config = dict(
    dataset='short read English sentences (LibriTTS-R)',
    n_mels=80,
    input='log_mel',
    norm='batchnorm',
    stem='single',
    epochs=50.6,
    weight_decay=0.3,
)
Rows from block 8 of a small multi-label audio tagger, named by matrix and row number. Each number is 128 + 24 x the weight over its row's rms, rounded and kept within 0 to 255. All counts start at 0.
Before each channel's rows are labels from the 100 clips, of 14976, where the channel reaches its highest value: "strongest on" is what is common among them. Only what is clearly more common there than usual is listed. The data: short read English sentences (LibriTTS-R).
# conv: width-3 conv, dilation 2 (model.blocks.8.conv.weight, 128x128x3, each kernel summed), inputs 0-127

strongest on: the word "we"
conv.38 [ 96 181 132 110 100 129 102 158 143 102  93 118 135 120  97 111 179 123 123 143 136 114 145 156  74 140  54 116  99 146 101 141  99 103  90 128 126 147 140  94 135  84  93  93 122  89 141 149 141 125 163 108  54 126  71 143 152 166 156 139 160 144 154 108 150 143 134 118 127 118 107 132 132 143 114 125 131 138 109 143 106 111 129 116  92 104  84 130 152 117 117 117 105 117 113 119 138 116 135 117 139 126 130 151 110 111 153 113 115 127  77  95 122 105 115 143 145  86 137 150 144 107 138 114 144  99 131 130]

strongest on: the word "the"
conv.43 [151 154 161  74 133 146 137  93 132 153 123 108 138 107 137 116 110 130 114 122 119 127 128 102 105 123 160  88 109 159 156 199  76 130 142 141 130 143  94 141 186 146 138 136  74  92  86 119  99 139 145 120 143  93 126 107 106 114 135 142 114 127 155 126 135 142 114 141 152 117 117 132 143  94 136 123 122  92 122  91 124 121  94 114 132 114  98 105 100 146 145 112 113 139 159 125 132 143  86  92  88 143 115 147 157 148 140 103 127 159 156 123 135 148 148 109 100 165  75 154 115 103 133 152 150 187 145 132]

strongest on: the word "my"; the word "asked"
conv.36 [111  81 149 157 126 111 130 116  81 125 119 158 160 122 107 139  82 152 132 103 136 123 163 109 122 122 103 112 116 155 147 161 142 111  92 110 157 130 141 157 172 125  98 121 129 124 149  99 154 131 125  77 136  99 108 142 137 108 166 134 119 148 152 121  90 107 164 133 132  98 163 139 113 131 116  65 118 157 130 131 130 103 134  88  87 165 108 138 118 120 125 147 152  96 114 117 165 109 115 164 131 133 100 129 107 178 151 117 154 133 169  84 123 124  98 120 129 126 158 158 168 106 170  77 120 118 135 125]

strongest on: the word "of"; the word "have"
conv.27 [136  67 139 129 100 141 125 110  60 164 106 123 149 116 135 145 139 115 114 121 164 123  89 148 135 150 122 113 110 114 117 109  85 146 154 131 138 137 126 131 100 116 122 148 121 108 103 136 163 105 134 151 147 175 140 102 114 113 102 174 103 124 139 143 129 111 152  91 136 139  86  86 113 117 154 139 111 120 129 112 103  88 109 146 182 173  92 137 122 117 131 137 147 131 136 123 122 122  99 134  80 126 175 118 101 142  74 131 102 104 115 145 109 120 123 168 129 175  89  93 137 104 161 126 132 140  81 113]

strongest on: the word "said"; the word "he"
conv.80 [163 122 113 106 123 132 146 154 172 141 103 153 135  77 134 138 121 109 137 115 131 127 112 141 117 130 137  75 159 133  99 138  84 147 139 108 153 177 133  95 148 131 124 134 114 148 118 106  72 137 131 134 134 135 144 136 135 128 136 124 141 162 101 134 142 140 118  87 141 114 115 144 115 103 161  74 152  63 113 114 123 153 115 139 133 124  78 106  96 116  99  96 100 159 123 126  88 134  85 123 118 152 112  91 106 160 109 165 106 141 121 136 108 112 142 104  87 137 159 129 161  74 118 165  90 115  96 145]

strongest on: the word "he"
conv.42 [120 150 109 118  87 118 143 138 142 119  70  87 125 140 139 145 113 132 132 125 168 114 136 141 130 148 165 113 135 126  94 139 109 119  94 124 135 168 111  75 122 159 105  99  89  76 133 138 134 119  96 144 102  93 141 159 167 105 145 114 147 149 155 137 112 124 137 157 143 155 135  52 126 151 141 169 113 164 101 142 140 136  93 124 127 117 127 104 122 120 103 144 133 151 110 133  57 140 122 134 137  82 121  92 125  90 116 134 100  93 121 106 139 128 119 124 140 136 124 169 146 117 137 121 125 101  66 148]

strongest on: the word "it"; the word "is"
conv.41 [ 92 137 138  78 115 153 124 121 133 122 170 126 127 136 141 146 136 128 131 137 179 151 119 100 111  97 117  86 118 134 175 139 120 130 133 124 108 131 105 115 111 169 133 103 140 124  79 127  78 114 154 140 117 125 144 147 145 165 118 128  74 131 145 158 110  98 177 118  98 107 112 131 132  56 131 133 134 102 105 160 111  79 116 128 109 163 114 132 136 118 134  84 122 102 132 121  57 127 169 134 163 113 156 163 121 145 107 125 130 128 133 108 103 157 131 152 174 120 134 140 107 130 102 141 121 152 156 165]

strongest on: the word "the"
conv.66 [144 172 118 112 113  71 155 132 154 146 154 113 106  97 142 134 147  60  98 110  95 126 138 132 141  94 147 123 145 129 109  80 124  92 123 161 153 135 126 117 133 158 107 152 139 158  92 137  91  96 158 116  81 129 147 121 105 157 145 132 159 114 108 126  68  99  87  86 142 115  86 123 115 123 169 123 134 111 162 129 140 134 131 102 150 145 175  98  74 112 123 130 113 150  92 110 119 133 130 101 116 116 147 169 110 130  97 140 125 110 129  91 141 105 145 131 123  94 143 132 108 116 137 144 141 103 146 131]

strongest on: the word "about"
conv.97 [176 140 129 112 145 142 108 141 101 128 139  91 105 162 145 119 108 114 102 141 155 134 125 121 157 147 100 147 148 108 173 131 136 167 149 128 152 145 132 129 113 142 136 152 130 139 146  96 128 131  90 145 114 108 138 126  60 109  32 134 132 112 103  87 148 132 134 129 163 131 111 165 122 120  98 139 137 119 144 125 140 154 160 124 152  89 142 131 142 131  75 136 108 146 159 104 131 151 137 138 139 165 111 142  72 147 137 170 114 142 102 139 121  92  99  80 129 134 105  84 131 164 146 137 140 100 119 129]

strongest on: the word "came"
conv.77 [ 75 151 103 130 128 144 121 136 119  79 100 144  60 102 126 148 156 163 114 127 139 132 155 124 112 123 104 137 131 133  80 151 129 118 108 129 149  69 156 142 126 148  78 112 136 127 132 160 117 165  56 128 160 104 139 102 148 119 123  95 105 166 166 146 154 113 111 131 138 116 130 127  98 106  89  88 147 160 142 138 100 120 134 100 119  98 153  95 128 114 121 126  54 148  97 128 151 135 114 157  95 110 118 137 114 118 119 107 130 138 136 124 128 157 123 118 127  80 137 129 103 159 144 142 123 144 134 109]

strongest on: the word "the"
conv.69 [109 139  99 110 126  89 102  96  86 119 130  98 148  75 113  80 158 134 140 126 124 123 118 104 122 107 155 129 110 130 154 162 147 105 124 116 150 135 168  87 195 107 135 113 151 112 122 125 121 149 136 160 112  73 138 109  96 111  97 144 136 175 138 117 134 116 120 118 104  84 118 111 111 121 141 126 131 125 150 157  82 131 109 115 118 168 145 116 104 175 139 124 149 122 123 113 119 169 145 189 100  94 145 173  83 143 133 104 143 122  78 124 135 125 129 121 161 148  90 151 153 128 141 112 131 119 130 124]

strongest on: the word "my"
conv.5 [107 107 129 164 120 123 132 114  64 104 113 137 154  92 118 124  81 106  89 137 121 147 156  95 150 143 121 117 135 151 128 137 125 120 118  93 107 166 165 162 104 135  85 145 127 112 113 102 141 144 157 113 148 143 133  79 112 140 135 114 111 153 149 121 130  98 157 133 149 126 131  67 166 141 162 123 141 159 109 114  90 119 136 177 143  98 135 122 129 112  95 118 117  87 135 113 174 109  92 139 112 109 103 121 114 155 142 172 108 119  90 119  85 123  99 103 128 135 158 133 127 108 137 129 108 137 182  80]

strongest on: the word "not"
conv.8 [155 123 109 121  84 119 104 114  95 144  92 154  89 123 106 116 105 157 119  95 144 154 149 123 126 179 117 158  75 158 124 131 114 103 115 106  94 137 116 150 144 121 149 150 122  63 145  87 139  83 120 101  95 128 138 120 136 153 123  83 134  79  95 140 114 140 131 158 164 126 105 103 117 148 163 129 123 124  67 127 121 138 103 113 101 145 104  82 154 126 131 125 120 153 123 127 157 150 142 138  92  82  90 117 130 103 122  94 117 107 141 145 132 107 107 147 108 120 151 158 100 161 126 119 144 165 121 127]

strongest on: the word "me"; the word "be"
conv.35 [150 150 136 139  96 141 144 134 141 130 101 165 171 129 155 115  88 116  77 111 143 118 117 113  99 170  95  99 164 156 134 147 126  51 140  76  87 131 134 119 148 135  83 128 131 132 121 135 132 146 137 156 119 119 125 134 135  96 134 139  78 138 168 102 132 108 147 153 146 158 148  68 120 122 131 137 193 147  97 144 117 162 126 131 107  85 140  94 170 108 128 125  94 108 120 102 117 128 114 105  97  90  90 128 102 121 121 133 110 105 128 103 132 149 168 138 124 106 138 144 143 113 124 129 119 119 105 118]

strongest on: the word "not"; the word "did"
conv.60 [ 91 123 151 112 131 114 101 118 145 151 146 147 118 144 126 123 116 136 162 105 165 154 123 137 160 144 165 114 131 147 124 122 136 150  86 135 136 136 169 131  79 169 168 169 130  87 121 186 112 100 116 165 111 146 113 107 111 136 151 139 146 149  95 164  97 139 164 107 147 151 153 163  77 127 145 121 154 131 124 129 127 143 122 119 110 117 108 152 115 109 108  67 139  96 135 143 144 125 130 127 106 151 137 146 134 108  63 130 121 105 166 148 114 134 100 151 104 125 130 137 156 126 174 158 121 103  78  87]

strongest on: the word "the"; the word "of"
conv.49 [113  99 115 117 112 114 136 139 150 149  89 106 135  94  71 105 152 136 159 124 136 129 137 102 114 116 116 115 108 146 134 138 100 128 128  91 130 114 140 117 119  71 123 132  92  65  65 129 118 149 124 149  99 118 120  90 166 127 138 141 102  86 136 111 143 101 141  75 164 147 112 145 124 118 141  94 109 133 107 122 112  85 107 136 142 110 105 124 191 120  65 141 134 125  92 118 122 124 129 106 149 158 122 162 125 128  70 118 102 108 113 114  91 149 122 150 136 115 129 114 133  89 142 141 114 149 133 165]

strongest on: the word "but"
conv.18 [154 110 139 128 109  86  94 139 150 143 136 141 129 155  98 132 134 118 135 132 123 127 154 168 130 109 118 112 136 138 126  75 151 117 130  76 104 156  81 147 142 115  85 144 118 121 149 174 170 145 109 127  94 104 145 131 119 146  99 148 106 119 103 140 123  88 110  92 123 165 154 165 147 116  97 110  99 101 143 189 127 117 168 139 131 121 152 115 104  98 117 153 124 107 117  93 137 132 144  80 151 159 114 145 157 112 104 139 119  91 124 122 132  88 113  78 116 108 106 146 137  82 146 164 131  91 153 112]

strongest on: the word "said"
conv.26 [ 86 144 157  60 105 105 157 123 158 146 100 154 119 135 100 135 140 100 143 115 124 129 106 108 133 166 115  89 108 109 156 102  71 137 106  72 108 115 115  47  84 121 104 132 152 146 103 104  92 148 116 124 139 139 104 112 111 123 107 120 114 111 142 144 130 156 107 102 110 145 156 132 127  92 115 126 132 122 122 137 137 108 171 138 152 100 103 147 130 123 132  74 149 121 167 131 124 128 152 107 149 130 135 144 123 102 122 143 186 113 111 133 122  93  89 130 147 105 133 142 113  85 127 117 134 123 155 161]

strongest on: the word "said"
conv.62 [124 115 153 119 138 127 177 129 146 150 115 151 113 157 132 115  81 109 126 118 104 143 150 143 126 183 117  92 157 132 129 105 130 121 102 105 152 144 109  84 135 121  65 123  86 156 136  98 156 124 116 113 109 124 112 118 132 144  99 148 103 137 123 144 123 145 130 147 136 160 150  63 104 180 148 156 145 158 114 141 141 107 162 163  76  99 117 133 133 105 103 121 129 147 128  91  84 125 127 158 126 108 112  96 143 112 132 174 136 151 119  98 146  94  83 156 158 121 145 102 129 137 158 122 133 148  75 136]

strongest on: the word "me"
conv.51 [121 107 133 125 129 177 106 141  81 128 158 147 125  99  88 152 111 142 143 127 157 132 120 153  99 146  91 152  99 151 163 147 125 159 156 119 133 107 140 122 138 104 162 105 133 114 112 136 107 147 107 111 139 134  87  96 128 109 130 124  85 112 100  79 145 164 157 123 134 139  92 156 170 145 101 108 111 151  68 130 134  85 138 112 150 120  98 133 122 115 167 195 143 138 133 138 113 156 111 171 111 134 138 139 142 123 136 137 137 109 156  81 145 139 101  86 138 195 118 106 141 104 134 135 136 116 107 122]

strongest on: the word "he"; the word "was"
conv.101 [124 117 162  95  46 141 128 116  80 107  96 154 154 104 137 114 179  82 101 147 112 137 122 115  98 107 138 136 120 120 148 160  80 123 160 147 151 167 171 156 146 123 160 145 149 125  78  93 101 137 120 138 138 115 143 139 126 161 156  88 120 103 133 120 118 124 138 129 132 113 126  56 149 108 122 134 137 103 135 131  97 132 137 127 121  94 121 105 141 143  91 115  94 150 133 118 146 133 112 107 126  73 119 117 113 117 131 108 119 106 135 140 129 106 150 138 116  96 156 168  99  87  98 119 152 130 137 123]

strongest on: the word "all"
conv.16 [123 141 135 140 149  82 120 105 110 129 153 107 115 142 127 146 140 139  85 111 150 107 164 113 141  87 132 152 108 153  99 113 180  91  90 141 107 121 156 146 112 157 120 143 160 167 144  87 123 124 102 111  79 125 133 125 137 129 107 137 152 118 102 120 100 119 134 147 137  89 129 129 110 135 129 145 130 113 152 143 130 146 109 118 161 118 183 107 180 113 138 124  78 130 143 103 148 121 119 101 106 103 167 167 116 128 123 141  62 128 132 121  96 152 108 144 146 157  72 130  99  94 130  78 164 103 109 127]

strongest on: the word "but"
conv.91 [124 107 138 134 101 111 115 129 148 135 141  98 115  53 118 105 127 129 111  97 147 148 161 156 144  90 143 138 132 178 140 131 122 144  91 149 100  87 120 131 174 138 129 144 131 129 149  81 168 123 109 130 137  90 126 155  98 120 127 114 130 126 173  97 102 146 161 136 168 110 126 136  72 155 106  96 100 132 121 146  93  74 155 132 145 129 137  94  95 127  90 159 143 140 123 108 136 151 108 127 119 114  78 164 129  92 126  91 143 117 138  86 145  84 125 118 141 128 134 159 116 105 122 104 142 124 146 108]

strongest on: the word "my"
conv.2 [116 137 149 131  81 139 147 148 129 121 100 119 117 137 167 152 122 156 116 158 109 135  65 138 128 127 109 137 140 153 113 182 114  69 148 148 137 149 114 137 100 118 144  70 118 108 105 106 113 132 136 111 160 129 143 155 159 104 149 148 138 112 172 137 134 146 126 157 144  99 166  57 133 130 116 135 150 144 147 125 119 133 137 100 154 160 124 112 167 140 161 125  76 168  97  83 119 148 103  97 105 113 124  85 126 156 133 122 129 119 141 117 138 147  94 151 110  88 141 111 124 169 125 153 129 116 135 166]

strongest on: the word "was"; the word "it"; the word "there"
conv.81 [ 90  80 168 143 165 128 110 123 113 142 134 115 108 134 104  85 123 133 139 149 143 160 168 125  90 148 140 116 112 111 164 102 105 176  90 148 145 152 106 136 140 121 138 141 162 159 172 129 159 110 101  99  89 142 124 165 113 123 152  84 140 127 122 162 114 145 166 167 122 159 109 152 109 100 116 176 110 117 131 118 139 135 120 150 144 138 138 132 123  75 105 108 155 130 127  96 179 143 108 102 119 136  82 167 154 130 120 119 139 118 153 108 117 118 119 118 156 165 135 146  87 117 144 132 172 118 163 126]

strongest on: the word "my"
conv.28 [127 100 149 136 127  70 122 165  94 132 123 135 142 130  93 138 138  94 125 105  96  74 128 129 141 154 137 112 131 126  96 144 115 119 200 140  92 134 159 177 144 124 164 127 122 107 155 118 151 178 115 136 126 121 153  64 124 139 134 138  93 103 129 156 150  96 120 134 139 151 153 140 150 152 115  89  97 159 115  79 142 118 137 121 109 150 114 142 143 121 112 142 139 146 138  79 105 114 140 101 139  89  92 140 126 109 141  86 139 102 139 128 147  98 161 160 127 129 130 150 161 112 106 115  78 115 118 152]

strongest on: the word "said"
conv.119 [119 130  95 145 140  92 126 111 129  92 117 140 139  99 126 118 132 113 129 116 170 100 164 118 109 122 139  83 150  86 150 126 109 135 100 125 132 164 145 126  89  74 101 100 144 161  86 126 152 159 125  99  97 123  92 102 119 116 164 131 125 108 121 152 114 145 107 152  86 125  92 117 107 104  77 127  94 119 103 106 142 103 151 149 145 157  88 126 107  98 108 121 121  55 121 115 170 126 112  92 116 162  95  95  93 126 110 126 128 171  82 130 107  82 130 137 125 122 143 129 109 139 125 145 122 121 121 115]

strongest on: the word "said"
conv.98 [118 139 144  96 134  96 125 113 148  81 131 134 157 131 100 140 121 116 106 131 120 117 149 149 126 139 119  64 133 146 129 108 120 136 161  81 121  92 102  90 153 167  88 139 166 148 110 104  89 113 133 116 105 141 131 120 136 154 105 105 122 173  73 119 153 152  90  97 127 161  82 138 123 103 101 131 108  90 131 132 129 139 153 162 129  91 160 134  72 100 136  93 103 125 137 108 129 138 139  98 142 141 146 158 154 107 156 124 143 130 104  74  94 132 116 118 146 129 139 139 116  95 127 146 101 127 182 135]

strongest on: the word "was"
conv.90 [101 101 104 155  97 134 147  77  80 110 164 118 142 160 100 112 122 144 138 150 138 131 132 181 123 121 100 138 109  75 104 121 122 132 103 145 146 134 116 145 142 147 128  68  60  90 125 133 137 133 130 139 153 131 110 138 114 122 135 110 138 102 131 132 123 152 149 191  72 130 130 129 110  95 113 120 129 162 129 143 114 116 124 161  92 113 127 141 110 119 116 145 137 131  96 178 135 121 136 133 124 113 101 148 143  71 174 117 114  85 154 116 142 116 162 138 122 128 131  89  95 125 151 110 111 134  82  98]

strongest on: the word "was"
conv.110 [138 142 145 131 137 183 156 122 134  38 126 112 132 163 112 136 106 111 149 103 117 158 107 148 132 109  98  74 129 151 129 112 116 141 119 108 145 147 114 134 144 123  96 106 145 129 134 120 135 136 120 128 111 114  91 157 113  58 143 155 136 108 132 111 102 169  74 146 139  94 148 158  97 145 116 142 113 143 133 131 149 101 135 149 138 135 122 163 133 133 124 128 148 143 141 133 113 156 122 150 158 120 161 137 170 129 114 119 140 129 126 141 173  99  95 101 149 147  50 111  61 124 123 129 122 128 119 144]

strongest on: the word "think"
conv.53 [ 91 137 142 105  92  87 134  86 125  72 126  98 152 140 143 143 147 118 111 154 127 100 134 104 143 147  94 100 128 147 122 129 158 121 144 137 147 109 113 171  79 144 147 137 118 147  89 104  75 106 118 127 157 156 128 121 128 139 127 152 126  91 138  98 119 114 156 151 148  89 160 124 155 100 139 132 161 113  96 136 128 118 156 141 129 129  81 124 115  96 143  92 150  95 198 155 131 112 139 129 140 138  99 133 121 150 116 161 131 118 176 120 107 156 144 138 111 138 127 151 117  82 136  59 124 134 145 148]

strongest on: the word "with"
conv.70 [121 139 163 126 115  92 149 147 152 134 127 114 150  99 100 126 139  86 138 136 147 155  91 106  92 133 144 166  72 152 145 105 128 125 165 125 145  97 128 140 151 126 108 133  97  81 138 146 123 160 130  90  83 119 109 123 112 142 132  95 101 119 132 117 127 156 109 108 114 151 143 134 134 130 120 140 146 127 117 126 111  96 162 145 114 154 126 125 109  85 164 132  97  94  92 104 123 134  94 113  68 102 154 140  82  95 172 148  91  98 139 137 147 131 123 141  82 156 142 120  74 113 108 164 157 102 150 143]

strongest on: the word "cried"
conv.122 [139 165  96 109 101 165 141  89 136 116  77 147 127 135 111 125 163 124  94 130 129 126 126 100 115 146 134 115 107  98 176 140 135 122 134 137 132 114 160 132 111 110 137 101 151 165 131 119 121 133  86 106  90 141 128 165 142 158 109  86 116 144 148  87 130 106 158 107 124 144 120 124 145  83 125 118 138 115 120 126  79  99 131 172 112 122 131 129 167 127 102 125 116 131 110  96 159  71  96 156 124 141 101  85 119 123 129 144 143 127 136  78 134 142 127 134 126 109 186 147 138  65 115 122  80 113 169 157]

strongest on: the word "it"
conv.103 [163 156 140 108 105 121 124 104 137 115 170 142 154 132 107 115 129 143 142 132 148 138 136 120 156 120  83 161 108 114 128  62 120 136 105 126  91 158  84 137  84 122 146  96 151  87  78 115  99 150 154 109 107 144 151 117  86 170 117 119 147 118 139  95 119 111 135 149 102  96 134 135 118 134 147 110  90 136 149 143 149 140 154 139 137  96 135 124 120 110 100 148 147  84  90 125  61 139 133 120 142 137 156 131  89 141 124 163 118  71 136 147  73 137 100 121 114 126 143 117 140 127 105 101 138 162 124  94]

strongest on: the word "that"
conv.117 [111 111 103 148  84 134  96 115 171 144 106 142  86  91 120 108 123 153 123 104  90 131 142 155 122 125 136 123 140 123 158 119 100 118 101 114 137 141 103 121 145 106 104 148 116 166 153 122 155  95 128 118 115  88 128 162 113 101 150  65  92 102 125 150 105 169 122 153  83 139  77  82 109  84 107 129 139 146 117 124 116 116 137 112 140 111 125  57 101 149 114 129  90 144 122 106 124 127 118 129 101 130  79 111 149 150 133  94 111 160 154 125 127 112 123 101 108 107 105 143 134 121 156  73 139 110 141 106]

strongest on: the word "my"
conv.109 [125 104 154 128  84  81 133 101 110  92 155 106 142  95 157 116 137 101 169 156 124  91 181 150  95 100 120 135 140 128 116 116 155 140 129 147 144 160 115 161 121 123 134  99 111 114 121 148 150 163  93 106 159 163 150 116  78 175 147 137 135 136  93 147 116 103 104 156 134 132 157 133 155 139 124 159 104 125  96 133 122 114 129 185  79 121 129 125 136  96  87 204 124 103 128 117 117 103 123 106 144 145  82 120 146 114 137 124 125 153 104  93 132 107 124 141 112 106 119 142  86 134 134 149 151 121 130 119]

strongest on: the word "you"; the word "do"
conv.121 [ 89 148 114 113 122 110 165 115 141 137 173 148 127 121 129  87 145 138 104  98 142 140 151 137 138 142 102 135  91 133 130 100 144 115 119 122  94 140  88 136 102 144 148 146 108  88 117 131  95 113 140 150 109 173 134 127 101 124  76  83 136 111 119 144 130 139 153 149  96 160 160 169  99 102 129 151 126 103 164 100 107 169 125 131 163  93  96 131 123 136  97  92 108 105 137 137 147 108 100 130 121 185 113 134 133 136 115  69  98 133 123 154 144  79 123 108 110  92 104 125  96 159 101 115 169 105 140 146]

strongest on: the word "the"
conv.52 [ 98 139 102  87 124 124 129 109 140 147 130 140 127 161 114  86 118 110 148 151 114 104 121 130  87 150 106 105 104 167  82 177 149 126 120 119 137 114 155 106 130 142 103 153 130  83  71 131  77 157 107 138 104 108 108 119 105 106 128 147 153 105 153 138 117 135 121 118 112 145 144 171  79  64 155 180 123 115 114 114 128 129  80 114  99 124 142 152  71 110 118 105 126 139 102 160 140 154  99 126 114 124  88 116 131 131 118 118 100 154 132 130 117 124 157 133 109 111  97 149 112 171 153 153 161 111 122 118]

strongest on: the word "me"
conv.68 [103 126  97  80 124 118 113 175 131  98 172 128  92  60 143 166 139 124 110 108 132 135 117 151  96  93 108  46 138 108 151 143 100 142 157 127 158 113 137  90 140 127 150 119 150 147 106 127 130 146 113 158 123 116 152 119 152 111 172 160 142 118 151 104 143 145 110 105 123 146  96 108  96 152 114  97 139 142 135 156 154  76 111 109 130 166 105 116 122 124 143  97 158 167 113 110 157 138 128 156 109 122 126 152 110 105 125 150 160 130 115 125 141 130 109 134 154 129 165 150 129  96 150 110 105 108 124  82]

strongest on: the word "we"
conv.55 [121  91  79 158 112 123 105 139 149 138 130 123 100 111 100 116 143 137 103 110 115 169 148  82 149 153 132 133 121 123 158 112 111 177  96 131 138 148 136 116 163 169 154 126 103 122 144 141 159 140  67 156  99  89 128 103 162  79 110 102 136 129 123  65 118 148 168 139 105 165 112 147 135 151 128 150 116 124 120 126 119 166  92 149 110 150 116 131 131 127 141 134  85 124 116 132 124 150  90 137 109 173 105 145 104 100 125 139 131  78  92 121 108 107 137 128 150 115 104  97 146 114 142 117 112  89  80 121]

strongest on: the word "to"; the word "be"
conv.59 [122 142 103 124 125  95  80 150 114 136  71  86 130 137  59 106 191 127 153 140 146  72 123 143 147 159 113  99 142  95 140 107 168 110 159 121 139 138 130 127 102 103 106 141 113 153 105 173 147 139 122 154 129 125 100 120 124 155 108 136 138 143 135 135 124 127 152 106 105 144 105 135 171 104 163 153 107 156  89 117 150  93 132 133 139 128  97 137 123 115 153 162 152  74 170 118  91 126 128 105 120 122 144 107 110 144  85 130 138 115 100  93  88 151 140 104 124 125 126 122 160 134 119 110 160 135 152 139]

strongest on: the word "not"
conv.127 [117 133  81 171  86 120 115 108 105 134 138 106 124 128 112 105 133 147 159 128 152 128 161 135 111  95 150 113  97 168 102 107 119  75 134 122 140 129 109 115 108  85 138 105 201 103 106 169 126 127 159 157 134  97 107 133 129 153 105 118 108 158 106 116 153 128 143 107 159 137 171 116 102 145 140 122 110 125 100 105 131 113 135 189 120 116 111 128 120  94 116 107 118 163 123 114 116 125 115 130 126 112 100 131  81 105 125 130  95 136 109 171 135 121 165 173 122 142 162 135 159 143 145 131 144 120  48 127]

strongest on: the word "said"
conv.85 [144 100 116 121 128 155 132 118 118  87 144 159 131 191 122 144 143 134 155 131 136 127 133 120 140 172 145 112 146  66 124 115 154  86  94 148 124 127 145 149  99 116 125  98 131 155 135 157 112  82 122 133 120 147 127 113 132  99 123  98 126  72 104 151 101  79 107 154  85 146 174 148 141  98  89 137 144 131 110  98 133  98 141 138 129 116 139 136 146  90  83 138 133 141 105 134 109 110 170 138 149 136 136  97 152  74 163 156 134 131 151  82 127 136  91 149 141 101 135 106  91 124 145 108  99 116 101 144]

strongest on: the word "of"
conv.10 [107 134  98 133 139 109  89 125 168 142 135 135 119 102 154  99 135 106 131 113 138 142 148 117 118 109  88 154 123 143 142 101 115 139 107 104 146  67 139 114 108 127 128 163 144 155 140 131 129 163 107 149 118 100 133 130 132 105 143 151 121 128 132  76 117 171 156  96 131 123 116 150  29  97 140 121 105 107  83 104  75  70  90  70 146 128 124 137 135 152 131 117 118 108 113 116 161 135 100 131 120  81 137 115 117 105 122 137 111 131 136  90 113 111  91 134 136 133 140 155 153 117 142  81 135 129 125 136]

strongest on: the word "with"
conv.64 [141 146 147 167 143 116  84 150 139 124 172 149 163 139 141 147 122 142 114 157 123 148  87 139 130 125 142 102 118 123 103 146 140 133 123  83 149 150  90 153 150 148  86  86  98 128 163 103 157  93 142 133 131  97 152 166 155 110 126  96  97 126 136 164 106 123 109 166 120 132  90 116 154 132 103 103 132 178 135 128 154 129 107 110 148 140 160  94 131 144 116 149 118 133  75 150  83 113 102  91 122  88 121 118 110  85 161 125 118  92 134 130 131 154 125 165 139 130 117 144 167 100  97 141  79 142 131 115]

strongest on: the word "we"; the word "with"
conv.13 [138 116 113 134 110 135  98 121 122 140 125 132 117 155 123 139 149 133 118 110 154 156  95 162 176 132 138 175 144 153 146 151 107  95 118 117 137 120  78 103 130 111 119 145  70 115 137 151 139 100 138 129  90 116 123 154 149 149 140 128 107 126 136 158 129 121 153 116 143 113  97  97 152 122 111 122  82 125  53 120  86 121 105 136 122 151 103 143 104 135 143 143  74  93 156 123  75 125 126 136 110  66 117  96 152  93 133 117  98 122 161  96  61 160 124 121 153 105 109 142 154 140 121 133 100 138 118 136]

strongest on: the word "to"; the word "again"
conv.108 [133 109 169 105 138 146 103 139 123 120 134 122  90 127  78 104 123 138 155 172 114 131 136 123 147 100 148 143 145 107 123 118 150 183 139 127 135 106 146 106  93 165 149 122 164 157  91 127 100 108 122 123 113 110 123 113 119 137 128 123 155 112 127  94 133  66 108 129 153 115 144 139 123 137 100  69 155 118 113 111  63 110 165 119 125  80 126 123 116 107 108 155 125 131  71 154 162  96 153 141 151 125 107 134  82  93  66 103 147 133 119 111 118 122 129 119 103 107 157 100 104 133 127 154 117 105 150 108]