{
  "arch": "tdnn",
  "model": "multi-label audio tagger",
  "dataset": "short read English sentences (LibriTTS-R)",
  "train_examples": 26041,
  "time_shift_ms": 100,
  "n_mels": 80,
  "hop_length": 160,
  "input": "log_mel",
  "spec_augment": false,
  "win_length": 512,
  "norm": "batchnorm",
  "activation": "gelu",
  "padding_mode": "reflect",
  "depths": [16],
  "kernel_size": 3,
  "stem": "single",
  "widths": [128],
  "num_labels": 200,
  "init": "torch_default",
  "optimizer": "adamw",
  "lr": 0.0015,
  "beta1": 0.9,
  "beta2": 0.98,
  "eps": 1e-10,
  "gradient_noise": 0.3,
  "ema_decay": 0.995,
  "steps": 20600,
  "batch_size": 64,
  "epochs": 50.6,
  "lr_schedule": "cosine",
  "final_lr_fraction": 0,
  "warmup_steps": 410,
  "weight_decay": 0.3
}
Rows from block 2 of a small multi-label audio tagger, named by matrix and row number. Each number is 500 + 40 x the weight over its row's rms, rounded and kept within 0 to 999. All counts start at 0. Numbers have three digits each.
After each channel's rows are labels from the 100 clips, of 14976, where the channel reaches its highest value: "responds to" is what is common among them. Only what is clearly more common there than usual is listed. The data: short read English sentences (LibriTTS-R). In brackets: how many of the 100.
# conv: width-3 conv, dilation 2 (model.blocks.2.conv.weight, 128x128x3, each kernel summed), inputs 0-127

conv.87:485505533493457504480516502515514508527630484553524485493530481525469504568545512467525463505483390521525439471443536428452453555465425529451514465502479463510473494480518483585459510526487502523500426466435500489576527581449418523509419461519510504536503538526529500472492535472547467532438492513520509513486418481483539487490486563499480537524508501488444484523442418509586459470422
responds to: voice: female (93)

conv.66:456506465529491453474552542485456487517502524496476402503543466502495503540513533510450450529499480468484495567434470482517524475509492492551557476465466473519486518485392490478479474484510534549463498487448427547413496565438521498475421570465477418459497465539536552501568473479504520439381507541431468516488461479537535545492479460529503444444515499511586546475453520582485492452511
responds to: the word "the" (55)

conv.80:505507472550485462517487485484478479470520473463441507436493521511461513433456459437495480552459494512530510495438537499435464525543465493543447497540519436496532438487555430404395449382459483528439491490508526492488472485482494509516578503493498501504532482520543492392500532462483508499507408578467497474479520488535558492491451401520433479490461496510512440467472572519493474438472
responds to: voice: female (95)

conv.47:511564482463560525480464541537531439462478429439483506504484519591459403541518413544523532441605540501523426521496450483550534531498499414472406512488501503484532449508513500510529504550501484544468495486511544488476512481483493548581501468493491514525574553474485525538492514568535473495567490509548523547453471479546522543475505518479458499540434544522485546499521557531414519473574
responds to: voice: female (84)

conv.38:506534531468430515456516516461463575462466492474524448490495433484487477544510401498561479490471537396475487448446544510482455513470449437486545568473498439525489525511515476550538524478451433504508446572475439501596489475484420523503450457585543499527479491478528487523507462424447511578527505410460540526476428505509528469464545469444539461498482470481512504477486465494495483445490
responds to: voice: female (82); the word "she" (25)

conv.3:517531483523538439492467448518441509514509504520525586471476463409498504552574472498537494473529547553528513514478454475494456591574479604482465478496507529517497479474444506494462529484501476475532552507506560456468472497438485457449516490544503465468548581428403505484455501509538492518510504543476547471451596482473501481455539413568469436534442502485452468557443524514553492505527
responds to: voice: female (85)

conv.97:436474524525444506488485522571508498452453529442440491524531512541524503436441480482466519517475469494508430474430467435475496443468579498507521478549553573503478499456449464511543516521472494427569432461501457527530375548476450512525510450482544470518511427449516525520528476506499491463505438486479533514491441489470522416502434468426508453414559500500539486481557477505467522438485
responds to: the word "you" (39)

conv.51:430479554519464527434445469515573460542511540552577545490478490560460447478437489506553476449438440515488453466434483474553492443470551551453504541451528477547476524532448511468531440465519420525534393506535557506430508447512488444468463463510524546503512502460451459446521483528495493431504505519497542417478478431546549532512473450506530517487504512494538506514521538517574454513513
responds to: voice: female (88); the word "to" (33)

conv.5:416503493490478490522409516491492460520470415551509459407497543397510535526480463501477527498542395466529529481514479470500467472446526471548526529467553438505520539519469472477508502491520535466502445527555508513549469520494556489457462508541531487463537569500496429503572562500504455463475544471521495419441519508501487458378554535485508559519487491459431476556494483535511492524418
responds to: the word "was" (37)